config.toml
horizontal_flip = true
max_precond_dim = 512
merge_dims = false
epochs = 17.6
weight_decay = 0.0
Rows from block 14, named by matrix and row number. Rows with one number belong to one channel. Each number is 200 + 30 x the weight over its row's rms, rounded and kept within 0 to 999. All counts start at 0. After the name is the row's rms in percent of the matrix's.
# convs1: first pointwise conv (model.decb.1.0.convs.1.weight, 128x256x1x1), inputs 0-127
# convs3: second pointwise conv (model.decb.1.0.convs.3.weight, 128x128x1x1, transposed), outputs 0-127
convs1.12,097,182,183,197,264,221,211,221,219,243,207,203,196,179,170,212,213,218,203,196,210,259,253,189,230,208,208,151,219,167,165,181,207,207,199,206,212,208,214,204,169,184,197,185,174,220,233,159,202,202,206,205,229,203,155,230,217,244,227,183,194,132,209,206,168,250,198,202,209,197,193,215,176,187,200,239,220,216,199,223,193,151,185,185,181,209,199,196,212,189,175,169,184,175,222,198,195,208,208,150,225,194,240,249,212,225,198,207,231,229,382,218,200,183,228,153,198,250,174,202,227,203,204,173,212,218,183,211,190
convs1.13,137,210,190,220,228,204,209,209,194,259,174,185,205,194,194,410,208,187,185,179,197,121,150,209,228,190,187,208,178,220,181,141,211,194,224,205,201,215,188,205,194,213,177,157,192,272,211,236,206,193,220,211,185,204,181,223,233,214,212,155,233,168,173,212,208,178,236,183,175,212,222,201,210,220,198,203,167,165,186,203,212,181,166,151,186,222,234,196,201,182,192,170,292,186,169,199,215,250,198,216,204,193,174,221,210,196,201,253,193,151,185,215,190,216,235,171,217,281,252,180,191,160,203,219,173,187,207,181,229
convs1.14,104,172,244,229,195,178,255,190,218,161,198,163,214,212,290,194,211,214,229,133,167,158,232,163,252,218,202,179,192,167,199,151,188,185,264,197,230,154,201,288,249,189,201,187,231,140,240,227,196,188,210,193,231,198,209,253,220,197,183,221,204,240,159,218,243,228,227,174,214,203,214,203,142,209,207,190,261,198,211,215,212,148,220,159,170,179,189,208,206,172,173,181,233,199,237,208,227,216,204,178,196,236,286,191,246,168,186,196,206,200,202,222,137,208,167,184,177,210,209,195,181,166,208,188,193,174,202,158,187
convs1.15,109,295,147,219,219,187,211,166,214,169,186,215,185,194,191,186,187,207,153,202,166,222,248,204,133,173,207,169,148,166,203,201,177,162,237,211,209,198,183,196,257,234,206,224,243,206,195,137,243,181,179,194,219,222,203,201,195,198,187,188,182,206,213,192,187,245,232,175,222,188,177,209,210,224,164,233,193,170,212,190,190,181,149,153,281,198,180,211,198,184,218,165,207,163,206,165,205,210,189,185,198,201,226,210,177,183,163,219,159,210,212,154,229,215,135,180,244,181,204,197,229,227,187,202,229,228,192,219,197
convs1.16,081,211,255,210,204,183,199,233,236,200,215,198,191,218,174,164,206,205,202,181,202,160,173,209,187,206,186,149,240,161,206,223,160,212,193,190,200,203,205,187,169,207,255,258,179,208,197,252,214,193,189,191,244,224,198,171,240,193,224,278,220,208,149,222,192,245,181,190,212,217,186,221,204,183,177,175,179,162,168,171,190,122,199,254,192,184,163,208,201,188,181,214,199,210,183,221,225,222,187,195,181,191,215,190,175,177,184,177,172,180,209,171,224,191,195,182,221,95,202,210,203,215,201,200,229,243,173,212,187
convs1.17,108,139,175,194,188,253,198,198,213,243,236,232,218,195,304,242,203,200,213,202,164,201,180,198,195,170,220,164,177,165,227,196,213,207,165,185,193,230,168,228,215,214,233,178,198,212,227,185,207,205,195,199,218,177,192,255,214,206,210,208,153,198,170,172,175,240,202,187,187,197,160,215,229,194,237,210,177,178,204,223,282,191,153,200,154,221,167,187,198,235,181,189,197,205,211,196,229,204,195,199,196,243,227,219,224,222,218,226,177,194,246,194,205,266,195,231,173,213,222,169,192,260,209,173,193,184,206,184,205
convs1.18,094,173,142,200,235,186,254,193,181,191,298,254,199,195,215,221,224,205,193,229,128,264,175,203,198,190,195,214,206,201,212,216,271,291,211,208,204,169,235,188,124,214,221,215,222,189,189,182,197,212,190,187,210,209,193,255,229,212,242,171,175,193,214,210,201,186,204,204,122,204,187,189,215,214,191,178,201,200,177,200,145,207,226,194,219,200,204,206,204,154,210,299,166,162,201,190,213,218,202,205,250,235,260,183,197,188,214,197,203,204,211,194,212,192,173,208,209,214,208,205,216,119,212,210,186,225,210,177,186
convs1.19,104,225,229,167,199,255,201,212,208,228,193,226,192,155,189,167,182,205,194,224,139,116,191,204,221,217,165,213,235,240,203,209,242,209,117,197,204,236,190,225,184,174,252,152,231,194,200,132,244,171,203,183,195,193,187,193,164,176,248,204,215,196,212,198,227,227,209,215,189,195,164,223,308,197,220,197,81,186,219,177,275,245,202,220,197,193,181,205,208,245,185,183,240,230,183,243,225,228,194,160,222,235,214,212,161,219,227,193,187,199,178,194,211,249,202,205,194,140,222,204,197,251,257,217,231,247,219,202,207
convs1.20,075,188,217,204,220,200,215,171,198,166,217,213,188,182,217,223,195,213,187,230,214,286,241,193,204,221,200,153,188,183,207,206,241,202,241,205,211,219,186,190,176,188,203,201,175,195,243,208,205,208,150,191,240,206,188,193,254,181,271,234,204,196,218,202,179,241,196,198,243,206,193,216,174,190,187,196,231,233,184,215,194,202,232,192,178,213,169,199,184,170,234,225,190,203,233,215,201,176,208,211,179,225,213,205,201,184,186,209,200,202,208,181,166,201,197,199,197,192,194,197,234,245,203,189,201,191,193,207,190
convs1.21,099,228,220,182,242,240,207,200,203,145,223,191,230,266,168,195,243,180,164,209,236,153,145,215,161,230,167,221,176,223,196,251,237,191,183,206,197,212,252,244,180,210,200,215,216,207,172,165,220,201,229,215,187,211,185,176,195,184,213,213,203,235,173,205,211,200,183,205,261,209,206,170,163,215,194,181,215,204,197,195,184,193,200,255,220,232,169,217,195,196,218,212,167,175,186,256,213,211,193,161,206,267,152,189,168,192,191,171,202,204,185,228,170,221,241,196,204,190,197,214,253,165,155,184,224,201,173,241,208
convs1.22,097,199,213,207,228,202,176,201,195,175,200,221,183,202,159,225,182,201,268,245,158,185,236,218,181,179,215,205,175,203,201,219,216,197,163,199,190,168,213,175,216,237,230,197,205,251,242,231,173,177,239,197,206,207,195,199,171,137,258,158,173,180,220,167,206,217,200,232,211,211,200,202,194,211,125,267,168,195,202,206,191,215,180,237,209,210,237,207,204,220,189,219,146,174,180,285,217,196,192,245,197,200,225,199,213,220,211,140,200,198,195,224,167,203,180,225,186,245,202,200,173,220,196,180,175,216,208,192,240
convs1.23,106,181,175,196,206,205,202,237,197,174,188,193,205,143,205,215,229,208,156,227,185,251,193,195,219,183,199,198,157,155,213,163,115,232,179,187,204,195,218,177,216,191,222,256,196,133,152,196,211,176,210,198,172,203,199,185,182,212,254,215,214,156,183,233,240,187,212,182,183,200,185,220,180,225,239,196,172,203,233,203,234,233,237,237,187,142,245,217,204,196,152,210,218,255,193,197,202,195,205,203,205,211,234,170,188,209,233,234,252,210,222,216,233,194,189,190,214,231,201,148,238,216,178,214,208,201,199,200,187
convs1.24,095,177,174,165,198,227,187,244,242,179,232,191,236,218,198,185,214,229,185,183,187,190,217,205,186,187,208,215,212,176,238,171,196,200,231,164,179,238,196,77,204,209,238,204,192,212,222,255,197,221,142,200,211,237,164,216,169,211,151,193,183,198,158,112,224,176,223,214,217,192,170,207,101,221,175,209,245,202,219,196,176,192,252,255,193,141,204,208,202,143,203,162,111,241,183,274,241,232,182,239,171,208,317,238,172,203,228,209,166,180,219,197,199,228,197,209,255,229,212,178,187,209,234,201,201,152,197,219,219
convs1.25,085,248,240,202,186,199,206,195,205,177,194,212,188,259,216,207,188,192,246,212,218,205,177,206,204,212,186,178,205,237,173,248,137,222,109,214,174,193,212,291,158,211,217,221,187,202,182,191,211,195,183,192,192,208,182,173,208,206,260,142,240,227,218,210,180,227,201,212,219,198,185,178,224,200,244,197,203,185,175,192,223,134,200,241,220,232,186,196,210,186,192,226,140,231,176,210,200,203,186,180,163,221,232,223,195,176,176,172,133,195,169,209,198,228,193,187,145,171,195,186,205,127,221,220,208,180,203,207,202
convs1.26,104,193,157,226,172,222,125,183,187,241,191,236,188,177,203,166,209,195,272,203,193,231,185,211,175,189,201,191,232,215,206,212,227,245,271,210,212,185,163,200,195,206,128,220,153,216,184,221,207,201,212,192,191,214,271,259,267,219,212,177,178,221,214,188,230,215,191,197,217,210,212,184,126,195,206,204,239,150,209,219,165,224,227,143,230,203,227,197,200,243,191,212,216,192,174,201,187,161,188,221,176,208,190,245,194,187,149,216,141,211,216,211,262,180,195,225,164,205,172,169,177,200,178,195,186,183,201,173,177
convs1.27,102,197,172,244,159,238,220,214,217,132,222,181,195,193,264,198,195,142,146,175,200,234,275,187,192,199,212,208,219,157,237,168,204,189,252,188,193,168,186,101,235,197,237,263,222,232,217,220,185,192,207,195,272,229,242,209,167,195,184,114,171,219,165,183,184,238,204,202,202,199,191,182,207,211,232,245,237,228,239,229,216,173,176,217,248,226,188,204,202,153,210,168,137,170,181,260,212,184,215,223,187,218,258,201,198,230,185,148,225,168,251,192,201,226,219,187,193,255,231,191,217,217,155,144,169,183,196,202,198
convs1.28,086,201,249,223,213,238,210,210,206,181,219,211,213,214,238,158,180,168,203,186,208,179,211,183,224,236,167,204,244,133,186,241,213,232,203,229,199,183,206,183,205,204,184,226,229,184,215,211,205,174,190,195,157,201,153,116,191,128,200,213,175,197,182,201,215,253,195,214,198,203,180,190,148,208,186,229,215,215,194,202,217,230,158,204,204,190,175,187,207,180,169,168,206,174,236,197,192,184,219,212,190,236,198,199,182,176,202,216,168,172,206,202,164,205,198,179,157,205,264,205,156,196,199,165,186,184,211,169,198
convs1.29,107,199,227,187,164,224,211,174,226,215,243,172,204,206,215,110,213,195,205,199,209,149,199,203,239,233,196,231,276,184,205,190,217,195,220,206,206,157,177,186,179,225,159,210,194,189,230,218,199,203,172,206,178,256,211,159,228,173,220,201,207,214,180,190,191,187,238,202,273,195,228,200,268,196,221,168,202,222,217,192,174,186,218,217,205,211,213,213,208,171,208,177,169,202,185,257,219,209,220,169,199,194,223,191,155,196,165,160,205,201,200,184,179,226,223,187,234,170,174,194,171,187,225,232,188,182,210,214,216
convs1.30,094,224,217,234,196,209,190,217,199,122,202,165,169,174,221,196,193,210,148,198,184,197,192,209,244,203,184,190,230,265,235,184,198,202,220,183,205,244,202,158,174,150,208,191,195,209,220,204,184,231,194,200,233,185,222,196,199,270,217,250,190,189,206,195,230,239,210,234,152,223,154,189,135,190,197,222,223,239,211,224,180,218,154,189,239,237,213,187,202,175,208,201,179,215,181,180,211,198,192,206,220,197,199,194,172,245,211,204,196,159,176,215,186,185,168,204,219,216,177,174,220,135,222,197,200,195,226,183,208
convs1.31,085,196,242,295,249,170,176,208,210,234,186,186,189,124,220,246,232,265,200,212,151,185,248,197,199,230,182,120,221,165,214,172,182,230,147,203,196,225,197,179,225,173,192,204,200,202,163,171,194,190,203,188,204,227,208,203,175,206,201,177,216,195,240,181,208,177,163,224,197,202,154,179,89,217,238,237,252,205,209,209,202,231,239,181,250,172,200,203,192,210,168,200,198,210,207,172,225,155,207,198,216,213,246,178,181,191,213,168,183,192,210,191,189,211,274,210,228,242,218,195,190,222,224,174,211,204,217,197,200
convs1.32,111,247,181,164,211,191,174,180,199,216,222,184,219,104,194,213,201,208,236,189,168,189,221,200,208,190,190,150,142,146,203,172,107,222,174,211,190,199,214,197,230,224,123,201,252,206,199,221,185,211,200,183,213,186,169,247,198,232,193,158,245,160,178,224,175,242,179,162,220,211,218,212,181,210,187,220,157,239,166,156,211,175,209,212,242,177,211,220,213,267,183,225,213,196,228,141,181,142,189,130,216,204,235,204,178,189,199,185,193,181,177,211,191,192,235,186,196,196,160,209,158,222,187,160,201,194,209,206,194
convs1.33,098,188,215,209,197,244,186,187,189,158,201,211,221,206,181,247,213,237,233,210,172,247,187,209,241,177,223,165,199,178,209,189,181,194,250,174,196,236,217,189,224,132,244,210,207,251,187,207,206,201,205,212,253,210,162,203,186,145,247,212,214,209,231,148,195,214,178,206,201,201,242,233,179,211,162,200,240,251,234,185,158,211,240,207,218,195,222,175,198,214,246,189,157,193,219,160,200,168,211,165,206,224,194,217,179,191,209,162,138,239,183,177,207,205,232,199,163,252,219,194,245,264,246,177,201,201,209,224,207
convs1.34,116,189,186,228,207,189,237,263,202,244,209,217,215,231,108,194,182,179,237,202,196,167,240,208,177,185,206,168,223,183,218,212,193,167,186,217,197,238,214,226,212,231,151,178,203,161,204,166,185,178,168,209,188,225,212,208,227,221,203,170,214,192,188,190,203,174,212,247,217,206,209,173,246,176,183,193,189,228,222,201,210,181,191,228,216,182,194,191,193,227,241,170,201,144,249,194,148,183,202,167,205,209,218,230,131,175,170,225,204,225,213,178,189,194,189,200,222,185,196,171,180,193,188,223,234,212,201,230,211
convs1.35,125,202,214,175,137,219,179,178,201,253,243,214,212,198,146,187,123,187,195,182,224,181,202,187,188,207,181,166,180,174,286,183,215,211,264,198,193,209,204,251,186,209,183,207,227,242,215,193,191,236,202,198,130,184,252,231,198,132,167,223,172,174,243,245,202,187,219,227,194,201,224,161,143,186,198,201,166,176,283,187,194,142,264,160,187,186,180,182,213,144,212,238,202,159,217,165,173,235,208,213,149,189,277,249,212,186,170,212,151,225,88,194,178,181,168,235,197,215,178,176,218,244,202,233,213,198,228,201,204
convs1.36,096,173,194,189,233,204,189,196,202,234,205,211,211,185,128,251,155,211,229,292,163,240,244,187,164,156,200,186,159,199,213,197,181,247,272,167,177,193,193,202,216,177,191,225,239,206,270,166,152,233,170,229,199,182,210,207,285,215,199,190,172,130,236,203,211,157,180,195,153,185,303,224,235,211,109,162,196,214,217,177,191,202,218,162,201,154,220,193,186,178,281,231,170,177,194,208,211,209,199,213,164,175,270,198,170,179,193,248,212,212,194,134,228,184,155,209,191,283,180,126,198,204,278,188,186,135,217,212,228
convs1.37,114,204,196,201,243,230,200,205,188,233,214,181,176,131,206,166,179,206,246,182,207,196,226,203,280,207,208,199,197,160,183,238,230,205,224,208,202,226,206,215,153,215,184,177,179,219,249,207,223,206,142,206,216,204,147,171,165,239,183,193,295,260,189,161,196,150,168,182,153,182,219,223,199,197,206,177,233,207,229,191,210,220,195,230,213,166,179,188,201,142,236,189,184,218,207,208,197,211,185,203,217,174,218,144,209,244,178,216,170,239,237,186,196,178,234,196,196,237,228,185,243,233,229,171,181,201,195,197,165
convs1.38,079,201,183,203,208,267,195,210,193,231,217,230,200,190,138,268,167,220,200,212,202,209,214,207,187,162,200,235,194,182,196,178,195,208,186,210,189,218,220,171,193,217,213,238,251,234,191,155,226,203,191,198,201,191,186,197,220,204,206,282,204,229,189,217,203,189,211,158,198,191,174,189,173,227,265,190,206,196,195,203,172,188,171,202,220,245,174,214,213,214,195,169,218,272,186,185,225,224,192,206,198,187,243,173,177,210,218,223,229,235,193,218,198,207,172,215,169,152,150,180,195,202,223,219,223,198,209,216,204
convs3.12,087,198,189,177,236,216,198,223,174,224,229,219,183,192,208,206,191,202,220,194,233,167,201,195,169,164,185,225,266,146,217,214,226,170,224,217,171,127,187,161,222,261,210,210,181,204,178,214,151,222,194,166,249,217,336,194,203,178,219,204,252,176,180,187,221,246,206,299,213,214,209,185,234,202,195,219,182,223,215,225,192,224,189,220,208,155,210,195,219,183,159,150,231,207,235,191,201,171,217,211,227,177,167,189,157,225,227,234,211,156,242,180,218,166,205,211,214,215,210,194,155,165,199,184,169,201,255,177,224
convs3.13,121,203,180,221,219,167,192,186,188,172,188,189,216,227,177,238,223,149,246,236,148,206,216,215,135,210,183,191,204,161,223,148,193,152,217,155,212,218,243,208,202,262,204,217,229,226,165,187,251,179,216,223,195,211,223,169,169,180,234,185,183,198,200,169,216,158,194,208,198,220,177,167,196,188,145,195,215,193,254,186,233,207,221,160,229,247,213,129,186,203,225,231,212,281,227,181,185,127,186,163,218,249,149,149,150,224,207,206,240,187,200,198,199,250,237,177,164,216,244,207,201,204,194,238,224,230,202,214,255
convs3.14,117,243,194,173,246,197,200,215,204,188,197,241,125,148,198,249,244,174,214,211,239,159,183,202,208,189,229,199,200,172,210,204,182,200,189,189,207,185,166,197,218,170,222,222,166,205,153,184,151,187,218,191,228,226,199,174,208,128,213,149,234,202,142,191,226,139,184,196,209,171,229,269,196,167,188,200,201,237,163,137,199,196,164,156,200,182,207,189,235,217,197,250,208,205,147,197,220,213,150,186,263,187,192,172,181,174,224,241,194,197,245,146,248,216,172,218,190,136,159,200,235,224,260,191,193,173,214,163,213
convs3.15,086,185,240,187,220,213,194,222,201,200,193,223,220,221,151,214,158,205,195,218,143,221,190,224,249,245,225,168,188,245,140,224,174,193,170,179,282,195,228,173,225,233,172,200,211,185,217,216,241,183,215,170,256,237,143,177,184,198,208,171,170,170,198,197,189,208,207,209,216,170,234,216,207,164,211,213,213,146,194,228,240,273,224,180,214,216,211,212,288,209,249,224,194,217,231,216,114,188,215,223,239,228,251,190,199,211,179,132,202,191,179,164,177,230,183,178,227,201,234,199,196,185,207,248,254,187,230,188,181
convs3.16,101,167,198,202,176,211,196,212,205,170,204,170,181,261,243,205,220,247,235,175,208,185,225,192,148,173,191,170,253,198,192,255,193,206,210,240,218,254,179,159,179,247,252,227,206,203,226,258,181,220,162,165,142,213,192,205,198,213,146,156,255,171,210,207,208,189,172,192,183,180,201,170,278,210,217,156,176,259,204,195,204,158,185,263,156,212,190,238,182,243,185,201,216,168,235,190,205,225,218,131,204,182,203,208,149,187,163,185,120,199,155,215,197,173,200,221,171,224,217,223,199,202,221,184,223,198,177,236,230
convs3.17,116,262,181,234,212,244,235,210,226,203,205,208,174,237,222,229,226,211,162,234,186,200,195,196,220,188,170,255,242,229,221,161,210,212,201,218,200,200,220,254,170,165,218,237,234,226,202,158,236,192,269,244,179,166,191,225,224,264,181,235,200,214,204,201,233,145,251,206,260,235,254,223,211,220,212,173,221,249,250,233,232,241,176,235,139,182,182,194,223,196,234,249,178,193,186,177,213,171,197,230,194,207,186,175,216,216,249,209,182,195,185,176,208,240,286,196,205,196,207,219,247,168,178,208,174,219,252,202,184
convs3.18,088,230,190,184,169,193,219,246,258,213,171,244,184,184,229,194,276,235,240,208,202,184,176,206,185,223,162,177,179,214,305,185,184,173,216,173,196,197,213,151,206,181,162,180,191,162,186,173,216,206,203,179,200,170,192,200,208,258,190,214,218,168,178,176,196,212,200,251,204,211,108,177,211,216,223,169,208,223,217,233,232,175,205,204,229,142,256,212,151,189,171,203,187,159,261,189,238,191,200,214,221,180,242,204,250,138,214,166,190,223,182,176,233,186,223,175,186,156,246,220,189,196,205,201,195,241,160,145,185
convs3.19,087,175,218,174,253,212,192,220,185,154,240,175,189,169,209,166,183,179,131,189,200,179,195,242,159,216,148,247,218,212,253,230,177,229,204,199,211,154,193,166,207,210,202,186,222,231,140,188,190,195,171,197,194,195,200,200,191,165,149,203,252,209,200,128,208,185,167,156,230,221,192,208,232,248,191,130,192,209,239,164,224,198,163,162,181,218,210,207,193,223,233,148,200,190,213,237,168,219,219,165,173,186,147,158,199,198,187,247,195,192,254,215,179,219,218,226,166,276,234,163,150,141,171,198,195,208,250,200,195
convs3.20,096,260,189,219,277,146,184,237,217,169,199,220,211,204,216,222,218,151,227,276,264,191,200,190,235,226,203,156,220,211,192,228,204,175,132,191,225,194,243,172,146,213,202,170,190,211,194,198,176,237,198,187,230,197,220,215,194,200,206,231,210,115,203,270,183,197,187,176,203,231,172,218,251,193,219,224,203,215,176,245,213,195,148,190,206,194,150,216,209,157,171,195,186,228,175,220,186,205,202,221,295,192,209,220,213,165,250,186,176,190,190,216,154,233,173,204,245,155,225,205,172,167,157,197,174,221,216,200,219
convs3.21,110,206,216,169,212,204,201,181,190,173,147,189,219,205,149,169,226,179,186,223,137,196,228,290,232,217,152,233,224,177,214,200,168,227,190,161,226,231,235,207,158,218,235,197,196,224,175,221,189,186,209,210,168,198,200,179,235,166,205,231,202,235,230,205,240,192,204,213,218,137,218,238,164,215,188,247,177,225,200,160,257,222,195,235,208,239,210,153,218,224,194,207,179,240,193,225,184,183,154,207,217,212,253,161,296,172,225,154,206,165,173,225,153,183,212,186,201,246,264,215,217,234,225,204,141,194,212,225,170
convs3.22,092,227,190,250,152,232,181,196,203,152,164,171,213,186,196,169,176,146,228,187,189,187,208,259,272,216,171,258,196,195,121,208,244,180,169,203,196,181,189,259,186,133,160,218,196,208,210,172,172,226,226,199,240,192,193,161,219,189,183,203,235,179,195,162,256,184,170,216,224,190,150,238,218,199,179,225,207,105,215,187,197,175,212,252,214,237,136,177,208,243,194,182,175,169,184,212,187,243,216,183,191,188,158,208,204,174,202,212,205,160,222,247,148,241,180,221,190,198,211,181,189,216,222,198,177,230,245,192,203
convs3.23,117,215,215,228,201,214,174,212,200,240,237,242,192,272,266,258,149,171,205,157,206,189,216,211,200,209,159,217,208,183,191,168,195,212,202,216,169,172,215,192,193,204,261,169,203,208,268,332,196,176,203,207,185,170,193,231,239,210,188,184,205,193,196,192,233,206,230,259,204,183,181,178,222,179,255,224,168,208,159,222,212,157,205,187,196,217,166,192,206,169,231,177,248,206,187,232,256,188,198,199,211,177,201,237,204,236,198,256,211,220,224,183,181,234,187,237,261,196,172,198,216,268,234,217,220,224,231,220,199
convs3.24,083,169,222,197,156,226,238,172,234,215,212,236,211,176,231,201,189,280,187,233,206,135,210,220,244,208,213,157,212,181,191,235,228,184,194,197,243,248,170,244,195,202,203,220,215,175,176,221,215,275,246,250,195,189,193,180,185,220,211,224,187,227,215,186,198,240,162,195,195,201,209,188,225,191,232,196,205,228,207,192,197,178,311,144,205,199,162,186,173,201,191,183,216,155,225,217,206,199,204,230,192,207,253,233,195,161,246,185,243,152,190,149,225,151,211,142,183,244,185,139,142,218,196,229,175,222,200,209,214
convs3.25,101,217,205,171,274,219,200,199,195,258,161,214,205,222,209,163,239,215,208,197,189,255,134,190,216,195,205,218,159,200,165,222,214,181,232,181,229,217,211,194,175,167,197,239,189,220,194,153,208,237,201,158,212,201,176,248,215,221,198,202,191,174,216,153,138,225,233,229,178,226,208,226,191,217,221,212,212,233,182,224,196,237,165,239,247,222,177,212,183,202,153,170,125,145,203,184,180,234,150,220,210,171,178,196,195,256,228,167,122,143,196,237,222,160,182,171,210,219,206,158,182,142,173,146,198,233,158,196,212
convs3.26,099,203,203,166,199,229,184,207,179,153,164,202,202,224,213,212,196,165,225,189,218,224,159,119,126,201,184,197,209,191,156,166,218,187,230,163,233,209,165,179,220,209,215,239,124,151,173,204,245,207,198,241,194,158,188,207,210,172,207,166,196,200,189,241,147,247,184,202,178,195,154,213,204,204,194,156,182,178,189,194,197,210,213,183,231,277,153,203,267,221,218,178,166,204,135,192,144,206,201,279,157,181,206,182,183,136,185,226,223,188,204,177,184,211,226,197,196,182,132,207,188,255,200,198,192,178,227,209,221
convs3.27,091,176,212,182,193,185,212,217,147,190,280,167,216,241,192,196,212,201,182,215,200,229,169,177,155,168,259,234,173,136,212,217,168,198,143,199,158,128,208,217,184,190,177,214,225,177,256,194,136,171,213,237,214,230,180,207,200,195,202,217,185,210,174,225,201,232,96,148,218,235,213,164,219,205,131,213,245,195,237,210,202,171,177,202,229,247,171,251,217,229,208,226,219,207,172,169,195,217,203,176,195,186,163,221,200,216,192,184,167,251,240,199,260,242,217,178,175,224,193,242,191,200,220,188,183,196,204,228,214
convs3.28,101,237,197,222,163,231,181,198,186,223,222,239,191,214,200,202,202,242,198,248,211,202,195,254,205,163,205,257,164,151,161,236,230,161,178,166,238,232,178,224,179,179,197,224,89,217,159,193,140,169,169,167,153,193,221,229,243,206,226,226,219,216,204,215,194,173,205,227,221,183,132,233,184,209,245,161,212,211,182,167,210,171,271,221,182,199,244,180,211,177,152,156,233,186,217,196,174,216,178,196,169,170,237,179,206,197,164,162,228,223,209,209,204,279,235,201,224,218,198,229,200,203,200,157,205,211,188,186,238
convs3.29,106,183,214,236,230,205,214,242,252,245,134,202,227,187,194,180,176,162,212,244,210,204,213,207,193,195,189,178,217,183,119,204,220,215,152,235,193,158,214,248,217,210,189,174,221,231,208,263,205,221,223,200,164,206,164,181,199,221,202,214,180,199,202,139,219,245,207,222,236,177,211,199,204,182,245,122,217,163,168,220,236,212,204,172,242,214,228,207,277,203,253,187,227,200,181,227,194,190,204,223,196,173,198,207,141,200,165,202,243,238,163,153,153,179,257,188,219,231,243,149,179,188,260,206,207,245,209,225,215
convs3.30,101,207,203,201,174,191,185,166,226,229,188,208,199,222,192,117,189,208,208,197,236,193,211,191,245,154,172,206,209,148,192,133,200,208,168,175,200,180,235,170,239,218,214,171,174,183,204,159,187,204,130,219,142,190,174,215,176,206,205,222,208,180,225,212,266,225,204,213,197,159,187,248,170,213,144,192,185,162,184,168,158,142,159,199,209,193,248,213,258,178,188,202,162,246,188,200,124,216,199,175,182,186,177,242,172,165,213,155,247,212,218,244,178,230,228,144,224,214,177,176,258,195,221,143,191,191,235,181,186
convs3.31,091,222,241,205,193,164,192,160,192,225,204,155,223,139,187,153,193,221,193,169,166,190,224,201,170,209,193,207,300,205,196,175,171,187,176,237,156,207,205,131,228,209,220,202,174,249,172,228,272,231,221,225,220,116,222,174,204,195,252,195,229,229,230,220,188,182,222,258,175,208,224,176,193,211,176,182,184,221,166,209,166,180,214,205,227,202,201,170,222,213,192,153,179,188,192,206,194,184,175,193,225,161,230,194,188,208,203,200,236,183,214,237,202,195,210,198,237,245,256,151,101,162,214,203,212,248,209,235,214
convs3.32,093,236,205,153,187,244,221,207,208,137,220,230,200,205,192,236,179,155,164,184,218,144,177,263,209,209,181,232,142,217,214,239,169,223,219,209,181,143,248,234,205,226,180,260,235,193,172,227,222,188,184,186,164,187,212,168,185,208,220,177,158,228,238,183,229,162,202,161,197,215,174,141,168,205,206,174,127,226,164,205,173,204,177,229,251,247,168,194,131,216,243,216,194,184,181,198,277,181,186,207,225,232,201,155,216,219,225,182,187,209,190,197,272,192,172,207,198,195,174,215,206,188,180,174,212,233,153,225,201
convs3.33,106,194,181,157,245,208,183,159,171,232,180,153,261,149,177,166,235,144,194,221,205,190,166,216,195,164,203,223,193,188,184,186,204,182,213,180,223,158,188,189,148,231,186,223,155,189,229,226,183,160,155,196,217,211,188,214,198,142,166,226,237,211,230,224,159,197,205,173,238,166,183,176,181,186,189,157,144,170,180,200,183,143,217,174,234,246,152,192,138,182,205,174,204,209,192,202,150,173,182,178,181,209,194,198,198,212,212,111,176,217,216,145,201,173,225,182,229,195,161,240,234,182,207,156,171,113,227,187,200
convs3.34,123,216,171,204,222,197,228,179,213,186,218,203,185,176,199,217,183,208,136,190,152,235,240,197,131,205,180,187,258,163,235,173,249,168,198,192,207,217,180,151,219,183,210,209,196,189,226,210,187,235,202,201,203,220,201,176,256,200,224,209,166,260,172,181,185,195,239,245,169,216,219,228,190,180,198,220,242,231,202,223,253,196,172,210,140,209,175,169,220,177,241,243,190,189,172,179,223,204,205,194,214,213,263,138,232,241,178,184,198,150,175,276,181,241,186,254,236,215,162,210,238,144,213,241,165,169,142,216,162
convs3.35,102,238,200,188,159,170,156,234,195,166,182,205,212,208,211,215,196,178,166,180,217,213,173,163,208,196,225,175,282,158,221,160,217,188,207,194,206,218,218,130,224,198,215,221,126,185,225,189,187,176,179,225,213,239,349,201,157,188,178,165,204,200,239,187,161,237,176,238,159,247,202,203,206,186,193,205,185,180,200,178,212,180,206,267,196,240,164,172,191,179,171,155,195,179,234,200,182,205,202,190,176,215,153,207,161,161,193,198,217,225,201,207,193,216,232,175,200,240,141,227,204,189,200,199,163,244,200,179,235
convs3.36,085,199,216,217,212,220,218,187,242,250,216,227,130,209,209,203,180,211,213,178,327,222,205,180,128,187,223,218,181,241,254,202,197,210,202,213,206,222,188,186,219,209,232,192,235,218,182,208,194,191,197,195,192,215,207,180,204,168,212,213,215,189,205,192,227,215,219,204,192,202,84,147,231,242,207,157,198,215,221,194,201,143,200,232,179,211,214,185,139,216,216,199,244,230,249,218,154,190,224,190,175,184,210,227,142,253,191,178,204,212,214,196,136,171,230,187,200,239,160,173,221,211,181,208,180,240,193,222,140
convs3.37,107,207,233,195,145,212,158,170,197,196,218,175,233,171,251,185,208,220,181,174,214,127,239,174,186,153,183,214,188,177,220,204,120,225,156,187,190,158,189,192,192,213,220,233,188,140,209,208,258,219,222,246,243,186,276,179,154,255,214,186,199,227,192,209,184,196,162,270,156,224,187,189,142,218,217,209,200,206,202,200,253,162,191,173,229,179,215,202,223,192,150,208,227,200,189,200,209,208,220,169,176,236,226,206,231,130,178,245,272,201,213,230,177,192,193,157,170,235,221,168,203,205,189,219,177,223,172,191,221
convs3.38,104,242,130,214,228,212,179,213,159,168,199,207,200,250,154,180,218,138,197,170,179,202,210,197,231,243,206,202,172,175,200,240,204,200,194,177,192,220,233,146,194,151,189,183,228,196,189,257,202,184,181,251,220,198,179,230,184,202,275,210,188,213,235,208,239,213,144,244,199,185,219,207,243,173,187,164,201,198,143,218,221,181,160,241,177,250,189,144,182,177,250,203,197,192,165,198,214,170,163,175,157,222,215,230,233,214,210,175,175,165,196,218,226,185,198,173,151,236,237,174,133,130,193,200,235,218,150,170,204